Weights of a small sound classifier.
Model: 3.19M parameters, log mel input, activation gelu, patch size [8, 16], layers 12, width 128.
Training: adamw at rate 0.0017, 15200 steps, batches of 256, held-out accuracy 64%.
Rows from block 7 of a small sound classifier, named by matrix and row number. Rows with one number belong to one neuron. Each number is 128 + 32 x the weight over its row's rms, rounded and kept within 0 to 255. All counts start at 0. Numbers have three digits each.
After each neuron's rows are labels from the 100 clips, of 14848, where the neuron reaches its highest value: "strongest on" is what is common among them. Only what is clearly more common there than usual is listed. The data: acted Russian speech (Dusha).
# fc1: MLP up (model.blocks.7.mlp.fc1.weight, 768x128), inputs 0-127
# fc2: MLP down (model.blocks.7.mlp.fc2.weight, 128x768, transposed), outputs 0-127

fc1.349:091128128116128089128128128128128128128061189128128128128214154128128128255128128169128128128128128107128128128128128128200128082108128128128221128128165128128128159255128128187128128128128128128133154128145147128128128108128128146128128000128191128194155128128101111128152128128128128128164128128128056050109142146128128128128128128047128128128128128128128128128128128128128158128128
fc2.349:159128128032128112128128128124163128199154128077128163128078128128128150128128114128125128128128128128190216255148128128083128111128128128092128128128128084224128030128128128091128128128128128131125128185128120128128128128128128128128128142128128146095114055128128147128128214128128128128084157128188205128128130128128211128128113128148182130128128069133128128154128128144128128082128
strongest on: emotion: positive

fc1.387:128128128128128128223128068080128128084128128151128128096127100051113161128128128128139128185129128128128128202128128128215128128128128128107110128128201077128080128128128068128128128149166059128128128119187128128128128128128128147128134128128128116128128128082128128128199165128155128071128128180128077128128128156128128128128128242007103128128214128091057128128128128128123091128156
fc2.387:203179128128128128141179128128128128128128128128128128128128106128150123128128128128128136128069052059128130172219128128128128143128128015114128128128128128128183128099168128128128128181128128128061128128134128128128157109128128072128128128128128128201128081128128128128128128192226110128128128128128086128162128245166152128089082128128170128227128128121125128128097169128149125051128
strongest on: emotion: sad

fc1.729:156128128128128128128098128132214128128101128128128128128158100128120201193128157128128080128193128128127142128187128128128128104128074128128128128128128128128128128128128128128128184128128031128128118128128128153059017128174018228078128128128128094128128140128128128128128128166128128128128128128037032128199128128128128128128128128128079128128128128128085165128160073128130128128188
fc2.729:133128128128160128121128128050067128128128169097158129110073128128128128197095128128170194128087128168194085128128069164170128128150128128128130106062128091128128128128117186179065079128059171081128128128127128062128150128136152162128128128128079142128128128128128194128031143128161148128128128169128128044128128100180128088121128143128128128128128128128109000128128128103119128128128
strongest on: emotion: sad

fc1.348:128128128195128128090128128128128128128128128217128128128128157086128233128128107128128128156128128128128128128128128128128128128128128128128189128128128128172128128128128128128128128128128128128000128042128128128128128128124128128255128128128128128128128128128128128087055128128054128128128128128128128140158128198128128128128128128128062128128128128128128128128128128128128029128128
fc2.348:128128000128128128128128128128051090128128128128128149128128128128128128128040128186128128128128128173128128128128128128128128128128128171128128128128128128128128128128000128128128128128128128128128128128128128128128128128128190008227128128128128128128128128128128128128128128128106128128128128128128128128128128128128128128087128128128128128128128128071255128128128128128164177041128
strongest on: emotion: positive

fc1.99:058128128128203128128128128101191128128128128128128128128128128128128128128128023128207129128128082075128128128095128128128197128128128128128128213128128128128128128163128128128128128128128128128128132128128191128128168121128128217083128128128174102163128075118128128128179128128128128136079102128000128128128131128128000128081128128142133128026128128128128128128128128128128157128128
fc2.99:139128128128128100128128138128128128204128128128128128040128128069128128109128128128127128151128128138128128128041128128125255128128128128128060128128128128128128128128128128063128084128128128179128128128128158128067128128128128128128128255128128137053199128128128128109128152128128128106128128128120128208128092128128128128128128128128128041206128055128128128128128063128128128128093
strongest on: emotion: positive

fc1.257:128128128154128147128128128124128128128128128182128128128114128040042164201126180128132128128128128199115128159167142128128099128128128177128128128128128128128128106128070122128081139150128097053060128107128099128128089163128128078089128128103139124211128128167128111128242159128128128128128128238043128128128128128117128160128129128128029128087158128054133128139128150128128073128120
fc2.257:128128128189128128128177128065255128128128128066128128128128128128128128128128128128192128128072128063072128128128128128195146128128128128128128128128128128128128128128191128128128128128128128076128172128128128130169128141128128128138128128128184031188128068128128128128075182128166145128128128128128000128128128128160128128128128128128112128128128128128128162052128128128196208128128
strongest on: emotion: sad

fc1.373:128033128128196128157162128128127128128128128128128255139133128128128075128128128128128128128128128105128106128128128128128128187128128080128128128128082128047079097072156128128128213128128128128065128107128128128128128128128193159128128128128096128128128128128076128128177128128133128128249128061128128206121128128128128128128128107128070128153209128053128080160128128128175077128128
fc2.373:128218128128128128128128128128092128087128128167128128128128128167130128113128127099075128128128050057087128026128128128128235128128128128171128128170128054128112128128060128128128128172128128172128128128128128161128128180128128128128128128128128128128128206227128128209128128121128128103128106128128128106148128157128054128110054071128128128230092128128128148115128109062128128128128
strongest on: emotion: sad

fc1.400:086128128180128048153128128101128128050128128136128128128128128099128128128143138128188092128128155128128128128128128128128128113128128128131186167128128128212128128128128128128128128128162128024148128128128128128128127095128128225055128128128126050114170128128128089128149128128128128128128073128034128128179234128128128128128128128128128128057128128128183128128159234071128142208128
fc2.400:096164128128128128073143128219128096128243141128136128128128128198128128128128128083061118128128144128128128086128128225128128128177128120151128164128128128142128128128128128149128128088128128147132128177180222128128128128128128128128128218128102177045221128128128128128128130128128219100044055128128128128128128106128060128128128128128128128128128128128107128100128128128128097128067
strongest on: emotion: positive

fc1.159:128128128128255128133128128150128128024128128128104128128128128128128128162107128128214128101068212128128182128204128128128080128053128128128128128128128152128128128154080128128041128128128128128128128128098128128128050128128128128128128128128128070128128128128128128128155171128128128128128128128041128128128128128047079128128128128176038132128128128163128128098128124128128040128128
fc2.159:128091128128128069128128000128128128128128128116128128128248128128128128109128128128069128128128129128128128128128128115078193128195128128174128128128128128128128128128128128128128128128128128128138060128128128128128128143198128203128128128128128128128128099128128128128128128128232175128128128128128128088128128216255128128128051128128128128128128128128128128128144222128090128128128
strongest on: emotion: sad

fc1.92:058063128137150196188146128120128157128128128128128128128128128043128128128128126128165180128128128128128099128128128128128128128184148128109128128128198128128128128113138128128128128111128128053040128094128128128113128173128128083075128128128128089220165074128128128128128109128128128052252116128049128071145128128128128128128128158128128070119193071128128128128164128128224128097128
fc2.92:128199160128128128157116128128128120083128138128191128128128128128128128128128128128185128128128045072128128128128128128128128196088128128128128128128059128128128128033128150138186128132038128221128128128128128128128128061128128128255128128173101073128133128128128128128128255128128128128128128141128128128128128144128128128128128128128191128208119128128128170128167128128128055128128
strongest on: emotion: sad

fc1.173:128027128128128128128128128128128128128040128128128128128180128128128128128128128128128128128128128128128128128128128039128128128128128128128128128128128128128255128128128128128128128130128128109128128128059248128128128128128067128128080128128240104128128128128105128128128215128128128128074128128128128128129128122128128128128128128128086128128128128128128128197128128000128128128059
fc2.173:128128128128128128117128163128128128128128128089128128087120128061128128128089128128109128128128128100128128128128128128078128128128128078128033128198128128128128128128132128128128128128128128191128128156157128092018136128145128128052071128128128128128128128128128128094128141128128128136128128128183128128128151128128013128047017137128128000189128128061128128108128098128128135128128
strongest on: emotion: positive

fc1.518:128128128085184188128128218112128101128128174206128119128128128128128128128128128096186167128128072036106082128128128128128128128128128128128128128107136121128128128188128128128128128128128128079142206044086089128128177128177128089128093128128229104147124128165128061128128128128128128065129101128148051128255128121128128128128128088128128128128165128164128128128128128099128128140128
fc2.518:083128128110128042128131128127128128128125128123134159128128101128128177128128128128127189128128128128128128128114128128128128128108149128128128154148091165128128116117202128128188071181128128187128128179128194128128163128128128128128128128128128076135216113177128155128194139128128128198128118091128128139128121128169135128054128128128128128128000128128064241128128128179128128019128
strongest on: emotion: positive

fc1.752:109100143186128128128128128128128128128128136128128128128128128043048128230128165128154128128128199186127128128156146129128083128128134128128132131128128128128092106128071128128096128217164076085128128128170099128128056128128128128128128128128128109226128128229128109128217153128128128128128128209015128128128128128120128110128128128128128128126128128055070149131128130128128083128091
fc2.752:128128128128128128128137128128255128128128128094128065086123128128128128128128162128205128128093128073088128128128128128195138091077128128128128128128128128128128128128221128128128128128128128128128202128061128090128128150128128128161160069128128055128128128128128128128128176128175128128054128128128000128128128128154128128128128128128128128128128128146128128044128128128128247128128
strongest on: emotion: sad

fc1.299:022136128128128128128128198086128069128128128128128127128128105128189128128128114011149201128128128065128046128128128128128128128128128128195178205128122128124128128158128128128128128128128026128128178117128128128128128128128128128128128128065128128128128102128128128128128128063137128128128128128173128128193128128128147128128128128069128128114071128128128048128128176128251168131128
fc2.299:128128077032128148062177119087128128128189128042128233128128156212128135128128128113120128128136144151128128128128128128128156128117128129061128128128078078126128123143128128200128113128128128128128081142128164096128128162112128128128128128128081089035135060128128181128035095128128143109128212128128104128128059152128128128128099133128103128128102077165064128092130128128128128080128
strongest on: emotion: positive

fc1.127:114128128128128114128128128077128084128128087126128128128128128053144128202128061128131107128128128137098094225121138128128234128128128128124128128128140128067044121121128075128128128169128128079098128128128128128128128128128128154051115128128128137182128075128128128128111128128128128074255145128086050128128128128128076056128128239128128128076128124128128128128128132128126128105128
fc2.127:127184128128128128128063255128128128255111118128128128128128107128128128128128128128187128128128128164128128128128128128128128158149128103017128128128077098128128128128119128128128128128128128128110189128171167128128128128128128128128128128128154064128128128128128128128128161128128128128181128196128213128128156128089128128092128036128128128170128128128128128128150128128128128128128
strongest on: emotion: sad

fc1.695:128078128133128129177128128087128128107128112128128174171128128052109092225086069048134145128128128128107128128128128128175128128128128194120128128128128103073105128082078128128128128155128073086078128128128128128128128098128128131044062128101128115128128080128178128128120143128151128070211128128074128123121128128128128128128128202128128128033226128057128128128165128128196128128128
fc2.695:128235128128085128211108128083128128133111082128115129128128156128128128153243095137212128128128101128128090119128128128128128212128128050128128168128128092128128128128128085147128128128184128176128122128128128128071145128128138128158128181220166041128128128128055128128117210122128065145128128128128149128128128130128128128128128062128144089197128128128128094128128131103128127128178
strongest on: emotion: sad

fc1.33:105128128135128128128142128128134128093037128128128128128128128128092128089128128128179107128128087090116056128128128128128128128128132128130128128128128128215128068128128128128128128128128128128175128169128160069128142128128128128128128025128152128136128128128076084171199128128128128064128078128178104128255128128128101128064128207128128128104128089128132128128128240036128128128128
fc2.33:118128128128128128174128128085128098111150128128128128128128128156128196128128128128151126128128128096128128201128128117128128128085128095080165128128128128139128138128128128128128103128128128192128162197128149128128128128066192128128128128218081048088198128128128128128238157128128128119128128076128128128128128199091128128126128128128050128174048163128128183116128128128128000075128
strongest on: emotion: positive

fc1.500:128128128128128128128128128128128128058128128128128128128128128124085128128146098128128128128012118128128128128246128128128148128128128227134128128128128128128113128128013128132134128128128022075128128128188111128128093128072128128128128128128059128128128113128100128073136214128082128128128128128128147128128128128076128128086128128128128128070193086128128037128128128128128063064121
fc2.500:128128128128128128128128128128101128128128128128128132233128128128128128128128164128128128128128234128128128128128128128128210128128137128128128020128128128128128128128128128128128128128128138128128000112128128128128128128128175128128128128128128113128128128128128128128128167128128128128128128128128128128128128128128000128128128128006064128128128093128128128128128128128033128128146
strongest on: emotion: sad

fc1.9:145128173145228128120128128065128128015128164182128128128128155049083128128128128140159208128095128128128128128153128091128105128128188128112128128128128128128128087128128128134128128076067040128128128128128128142128128128128128128128034128110128074190193184150128126128139117128132128031183128128088128128128069128064128204128128128168086128128128128147128128128128128128128081128128
fc2.9:128128128128128128159128128128128128061128128128128128112128128128128056128128102128105128128128016128025128075128128128128171153128128116128099128128131128216128128128128128030092128128128128128128181128128128128128128072128128128128128128128128128128128010128128046128128139128074128128122128128128128128128122128188206128128089255149154128128128128128128128205060168128128144128128
strongest on: emotion: positive

fc1.412:128128128128221128118128128128128168128186128128128199128128114128067128120082074128141128128073154128128128128210128128128128128102128202128128128148115128128128150097027185128037128128128073128128128128128128128128056128104171128128128179148128128128128128128128128128162187050128128128255128128128128128128128146128128128136097128128128128128128085050128171128086128128128057070128
fc2.412:128128128128128128128128046128166196128128128128128128213128128128128151128128128128157003128128146128128150136128128128035123128128128128128128128128128128094128128128128128128128128128128109128128025128128128128128059128114128128204155130128147127115054128201128128128128115128128128214128116128128128128128128128089000128027130128142136128128128128128128128128128128128128128044064
strongest on: emotion: sad

fc1.5:128128233128128128128125128052033128108128128228128128166128072128128128113102026128128172128128120204214128128128181055128085128128128128167128128158128128128128128128128128128128128128128128128128128128128178128128128128091128128128060201128128128128128090128130128128189128128128128128128128128128128052255154128159128128128128123128128128128128128128128125128066128084128115128174
fc2.5:128128128067128128128128128132184128183134128102128128128128128128150128077125148128128128093124128150128128177128128128128040128128067128140128128128110128128128210128128128128132128128128098128128027156128128128128128128128223128128128128128070131077128128128128105246128152128126128063128128128128128128128128128050236128065128128128128128128171128128062128128128176255128128128118
strongest on: emotion: positive

fc1.338:003101128128087128180128188128128128128128128128128128128012123128147128090128128118136197128128128128102039128128128128085128128152170169181254128128128128206088128128137128054128128128128108118066128130128093128128128128128128128128128128110117161164128097128128128139128128057128128128128106128128128128128204128164128128128128128128162136090164128128128128176128128128206199109128
fc2.338:124128128128128125128178079117128128128128126118128128128234128237128128128128128128172128128162128167188128128128128128050149128128128128128128128128128128128088128128128128128128128128128128128128060128128087128128128178000128128128128128128091075115152128128128177128187196128160117128128128128128128128128128194128171128128000170128128128128078128128079128121150128143128089106128
strongest on: emotion: positive