Weights of a small sound classifier.
Model: arch vit, norm layernorm.
Rows from block 2 of a small sound classifier, named by matrix and row number. Rows with one number belong to one neuron. Each number is 500 + 25 x the weight over its row's rms, rounded and kept within 0 to 999. All counts start at 0. Numbers have three digits each.
After each neuron's rows are labels from the 100 clips, of 14848, where the neuron reaches its highest value: "band" is the frequency band that holds the peak. Only what is clearly more common there than usual is listed. The data: acted Russian speech (Dusha).
# fc1: MLP up (model.blocks.2.mlp.fc1.weight, 768x128), inputs 0-127
# fc2: MLP down (model.blocks.2.mlp.fc2.weight, 128x768, transposed), outputs 0-127

fc1.338:493500500463500500500500500500500500535500500500500500500500455471458500500500500500486500500500500500500500500500500500468500500500500500500500500500491432500500500500490500465594500500500396500500500496500500500500500500500500497613500500500500517500500500500500500500470550500500513500500500500500500500500462500500573482513500587500530500500500500500404500454500500500500453500500
fc2.338:510500500510500500500500500500500560500435500500507418500500500500500500500500500500530500500500500500500527500500453500615500600500500492500500483530500500500524500500532500516500500500500493500500500500505415500540500500500500500429500500500500500500500500500500500500500492500490500500500500500500500500567557500500515500499465481500500500500500571544500500500500500445500503500539
band: 250 to 500 Hz; 0 to 250 Hz

fc1.416:500533542521500555500471539500500500500500500522500464500500500467441500506500500500515465559560454500500500500500535500500500500520500500500552500500500500554500500500500464420500500500500500500500500442500500489500500543500500500554551500500457500500468500500475500500500500500500500483533475504500500575500500508500500523500500500516500500500500500542500459427427539469500500500500
fc2.416:476484516500495500554500500556500572500500500540475469500500482500500500500539500570531500513500500500500500500507542500500500500500500500499442513500479500500500500500500511500500500500500500500500500500500383500500500504500443609500467444500500522500480500500500500500526503520500500500500500500500489500500501500500503480490500500403500500483500500500495500500500500500500428488500
band: 500 to 1000 Hz; 250 to 500 Hz

fc1.37:500532551500555500500500590500500500500500500537500469500485462500500506500545443445500500500500435437492475500500500500500500500500500500500500500500527500500500498500500500419522480457500500500620533500500500514500500500500500509523500500500546500500500500464506495500500500500504500500500488500500500497500500483500558500500500500534500500500503500580500500529500521500500537500500
fc2.37:406531507500514500520500500500500500500527420488430500500500500500500532517500500523500500500521500500500500500432508500500555500500500465500449557500500500500500500500500519500500463500586500479500500500500500500405500500500500500527500500500500482498556500500500511446500530500516500500500500500500448549500500500496500517533500500500469431526500500500500500500500500500528500500500
band: 1000 to 2000 Hz

fc1.463:500500500503500556500500500489500500472500500507500500500572500500574500500500500500500500500475500422500500509501500500500500500500500500500500500500500500500500557500554500500500500500500500500500500500500500500500500493500553513500500500500500500520500500450500448500500444500500500500500500418437398500545500592500500500500500500500500448500500578512500500500500509500500500500500
fc2.463:472500500445500472488453480500500427500500500496500500500500500500500500500494487560518500500500500500551554500495500500500537500500500500500500493500501500500489500500500500500500543500500500509578500500500500424500500512500511463564500469500500500490486550500500500500498500500500500500470533500629500500500391500500500500521485500500500500500503500500500500500500500539500500500500
band: 4000 to 8000 Hz

fc1.727:540500574500500548500470500500500577500500546556539500500537500500500500500500500500500500500500482500500500490500500495500500500500500432488515500542500500519500500500500500429500500500500500500503500439500500525500500500504475518574500500500500500500464500500500492500543500500500538417500500500500459500500479500500500500408500500461500500500500500500500500500437500484500500500567
fc2.727:500478500469500500500500500500471500500500500500500500511500500500500414500500500500500500500500543500500500500500500500500464604500500553500500500500500500500500500500500500500500500500500500500514500500500500445500500523500476500500500456500500500500500500500500500500500531500500500500500560500573500500500500500363467500500605500500524500502521500500500500500500500552447500500500
band: 500 to 1000 Hz; 250 to 500 Hz

fc1.380:500500652500500500500439500500500500500500500593500500490500500500500461499409500445500500500500500500503500500500500500500527500500500500500500500500493500500500500500500500500500500500500546500500500486525500473408500500500500500510500500500500500500500498500500500500500500500500500500500491500518544500500500500500500500500498500500500500500528500500500390558500500500500500500500
fc2.380:500525500500500500500455500500393500500500449500500500467500500500500500500500500500451500429462464548500500500500500500500384500500478500500500500500500500500500500500500500500572442500500500477500500500500500500500500552500430500480500500500500490500500500500500529500500500500500500500472500464500491500455500500464500500500514500500500500531500524500500500500500498500500500398500
band: 250 to 500 Hz; 500 to 1000 Hz

fc1.6:530500565500500500444500527500467500471500500521500500500500495500502500500500527482500500500500487500535499500500500553500515500542500500490479500593500500500500500500510556500500459500500500547553500500490500500500516500500495500519539500521500528500500500500500531447500500500500500500500562492500546500500500541500500530500476500500500500500500500554500441500500500500477500489637
fc2.6:500440500500500500500488500457370500500500500500500500526500524439481506548500558500433500500500500510500500500500500500500444538500494500500505500500449500500514500500500500541500500500500507500516500500500500526500500500500500543500500500500500483495478567547489555500500446500500511500500436500500476500500500500500500500500500500500491500500500567500454518500500557514500500500462
band: 500 to 1000 Hz; 250 to 500 Hz

fc1.511:500512500500554500500500471500500500500500490500500473500500500500500464500500500500500526500500451427500500480465500500500500500500500500500500500500500500500500500500500500500500500500500500500448500500500500512500554455488456539500500500544500500530500500500462476423487500500500500500500500400500500500571500500500500500500567460500500455500500500608543500500500484431500500500500
fc2.511:464500514500491524500493500500548500539500500525418500500439496500500500500571452553477500500500500500532511532488500500500593486500531500500500521500504456500526493500500500500500494500500500494532481500509500467450515551500500473550500500500481500483494500500540500500476500500578500500502545500524460500500500500500599500500463500464500500500497500500500500500500500505500500484500
band: 2000 to 4000 Hz

fc1.676:500500500500548516500547500500546500500500527500489500500500500500500500500500500416500500500500500402487496550500433500560500500500495500468500500500500500500500500526500507500500500507500500500469500500500500500561500500610500575500500500500526500500500447500500489500500500500500500500500500405490500500500500500541500500500500425500500500500500500500500500500500500475500500500500
fc2.676:512500500482518521500462500500620500493500515500536488520500500521500526500500500500487500500500500441492500500500544500500583500516500554500500494500500500500559500500500569500463500542500500500500500500500500455453500500500470500500500500500500539500500546500500427548500462461513500504476482473548450500500500500500500500478500500500500500500500500500543500469551500500500500472500
band: 2000 to 4000 Hz

fc1.751:500500500500547500500576500500538500500500500500500500500581500500500500500500500500538500500500500418429410474500500500500500500500500521500554517502427500500459505500500500500500500500500500500500500486500500500500500454533500515500500500500500493500500471500500484516516500500500500500500500435483500500500474538500500500500500500500500500500500500619500500500500500453495500500446
fc2.751:459500500500500466598500535500500440500487500500500462500500500500500500394590446525506500500500500500500500500499500500500608500500500471500500504500500500500480500500520500500500500500500490547513474500500500477500500500500500462500500500500507500466453500500500500500500468500500500500524500500500409500500500500500500500473500500500444500500519500500500500500500500454500500500500
band: 4000 to 8000 Hz

fc1.273:464500551500500538500500500500476529500500500596441500500500500499499500500543500443500500500500500514513500506500500500500447500552500500500500500470500500500409470500559500504500500500533500518500500500514500500456500500500561521500500529500453500500500500500500500500519500500500554462500500500500520500500500500500500405500500500500513468500500500500500442485500500500500500519576
fc2.273:500500543500500500515500500483431500500500500548500500500500500487500500500545500500458500500459441545500483500500500505485378500488500496454483500507500500514500500504500500485509500447500500500500500500496500546500500490500500500500471500500500526500500519476518540500515571495459500500500500500500562495500500500482485500589511497528521488535500528506519500589484500500500500500485
band: 250 to 500 Hz

fc1.451:500474500500500515500500500500500500478500500535500500500500514500500597500454531500517500500500500500500500488500500500500500500545500500500500500557444500500476500417500500414447500500500500500500500472567500500439500483502500500508500532500500500500500476500500500468536500500500553442500500500500500500500404510500500516500500500500500468500500573500500500500500500529539481500500
fc2.451:500500500500500500533500563500500521587425500453500500500500500500500500500595500376530500500500500500500500500500500534545500500500500500500500500500500500500500500500500500500500500500500500500500500500500454500500500436500500500500500421500500467500500440500500500559500509540500500500491500481459500500480500500557500500500500500500500500500500500500500500500500475500500544500500
band: 4000 to 8000 Hz

fc1.560:500500539500500500500500500500500591443500500500500500500500460555542500500500502500500500525500500410500468437500500500500500482500500500500500500500500500500500528500500411500500499537500500500537500500500510500500500475500498539500500500500500500500500500508449480495500500500443500500500500451500500500500500565500557500500530500500500500500500517536520500500500500500549500500606
fc2.560:472500474500500548569522525500546500500500476500501484536433500500500495500500484516546500500500560500500500538505520578500506500500452524464500503500500500497501500500500438500500500508526453500500500500500500500491500500475517500474500500500500466514512514500500500500500571413445500500500500500558468500500536500516502485518530500500500500500500500500444487500500500580500500523500
band: 2000 to 4000 Hz

fc1.59:500500502500500566464422500500485550500500500505500500500500484500453500500500536500500500500500471500500436500500500461500500500532527519591533509568500500500500500500500500500500443500500528500500455423500510500500500500532413500500571500510500494465500500529500500463500500500500500500500500500500508500500451516500500500463500500500500500500500500548500500500500500457461500500500
fc2.59:500423500500500598500500500500450500500500500500500500500500500485500500453500500493549500500500500500500500500500500500500500500500500500513491500500405500500500500504500500434500518500500520500508563500500500500500494500500500500500500500500524500533500544407531580500424450500500500500538500500499513500500500500500515500500500500500500500500500582500476500500500541500500500500500
band: 500 to 1000 Hz

fc1.763:556539540502500522503500556500500500458500500514500500500500500500500500500462500457488500498500501517564500441500539500500458500507500500500500500514500581500500449530500455480500500500500500500500500458500500500505479500535500500532500500461500500500500500556500500500526498500500500500500500500500500500500490500500500500459500500500465500500500500500500464400418500440500474495575
fc2.763:500519500500500500577498500500539500500500500500500398539500494500500500553500500500581500500500500500431500500500515500523506500500500500500500500500474559500539555500500500500489500508500500456458500500500500500500517590500500500537519500500500478500500500500500500500500523500467488500500500423450457500500500500466433500499500500500500516500500500514500500564499500500500500500500
band: 500 to 1000 Hz; 250 to 500 Hz

fc1.246:500500541500572523500532500500500500518500494500505500500467495500484559500554500442500500500500457500500465515500440456500500522500500464500528454485493485517433500424500500434500500500491421512500500479500500500500500500494500500552500490500500500500500500500500500500500500500507500500500534545500500505579410520500500500500500532500500500500500500538500500500500526478500500498500
fc2.246:467513500500500500500500517500546500482500500479500500500500500500500500485500500500568500484564500500421500500467500500500476500500500486500500500500500500500500500394447500500500488500500470500500500500500473500565500467500500500500500444500500418500544500500500500486500527500456500500500500512500500500500500500500480585510497571500500500500500500500500500491506500500597500500500
band: 500 to 1000 Hz

fc1.481:500500500495500555500500471500500500500500500527500500500500500500500500500500500533555551500500414419471451449500542500500500500500500473500493540500500485500459500500500500472420500500500500500500500487500458500500565500498500500500500500500525499577481500500500443467500500500500504500595468463505500500500500530500500500500500500500500458500500500500522500500500530450495500500500
fc2.481:516500576500500500534500562500500500500457500500500500462500500500500557500618529500522500500500500500500500500517500500500500500500500500500500500500500500500500500500500510500500479500500500458566500500500500484469500500541500500500500456540500500435507500500500500522500486500500500500500541500535500409500516500500568500500500500440493500500500500500500500500500500408500500516521
band: 1000 to 2000 Hz

fc1.9:500500500474500500500466500500500500500500500476538500500500500500500480500500500500557500500530498500500500503543500500500500514500500500500624500500500500500548500500450500500500535500550500500548500500500420500500457500500407500500491500492500500500467500500500500500472544500453500524500500487584500500500477500500500579500500500500500500500500500536462482500500500500500448500500
fc2.9:500500475500500500500500500500508500500539500500547403500500501424514497500440530497500525500500524500488500503500500489500500528547500500536500500500465500500555500500500500473412500520500500529500500487500500500500500500525500500500527555480500500557500500500500413500500500449500457454500500500500473500500500500482500500500500433500500500500468496500570500500500471500500500500464
band: 0 to 250 Hz

fc1.632:500539517573500500565454490500500507419457500523500458500500500482461421499500500500500500500500500500500500500500500500500500525500500540469500500500500500500501500500471500499480500500500468495500459477500481500500500500500500500523500500500432500500485494500500400500510500500427577500500500500500500500500500557445500500494500500500472500500500500500500429512500500500500482500500
fc2.632:500500500500500500515513484500500500500562500500500460500500500500500590500473500451500514500500499541500499500572500493500486500500500421500500500500509374500506523500468500500500500500500489500500500500500500563500496497500453448500500500500500500500473516449489500500500537500500500500484500520500613500500500500482500476506500547492500500500500500516500506496500500490500500500500
band: 500 to 1000 Hz

fc1.518:500530557500500500500500564500500500500500500525500500500500481500500542500567477500500500500500424403500500500500500500510500500500500463500471500500536500500500515500500500500540492500500500500626531445500500500500500500500500500500500521500500500500505500500516507476500500539495500500500531500500460500500500500500564500500500500500500487500485500598514468500500500500454500495522
fc2.518:450509508500468530500539500500500500500500463500502500500500500500500529500468500543563500540500509500548500500487499573500627500500508500500500501500500500500500500500500507500500500500557500473500500500500500500500500500500500500497500554500500500535500500500500500465519468500522500500568500500546417551500500500502500479566539500500500432500500500500500500500500500500500500521500
band: 2000 to 4000 Hz

fc1.180:497505548500454500426481500500461490500500500527500500500500500500500500500472500414500500500500500500521501500500500523503500500500500500500500500500500500443422477500500456497500500543500500500500500500500465500500500500500516500500515607500500500500500500500500500500500509500500500535500533529500544500500500500500500463500500500500500466476500443533500500416437482516500437500556
fc2.180:500561500500500500500500500456500500500500500500500535500500500509500500514588500500480500500389500500500500500500500500500438500500500500500434500500500500500500501500542500500500500500500500456587500500500500500500500500500500500500484463500500529408500500505514534500500528500500500500500500500573500500500500500500500500507500500497500500561501497449500477548448500500500500452500
band: 0 to 250 Hz; 250 to 500 Hz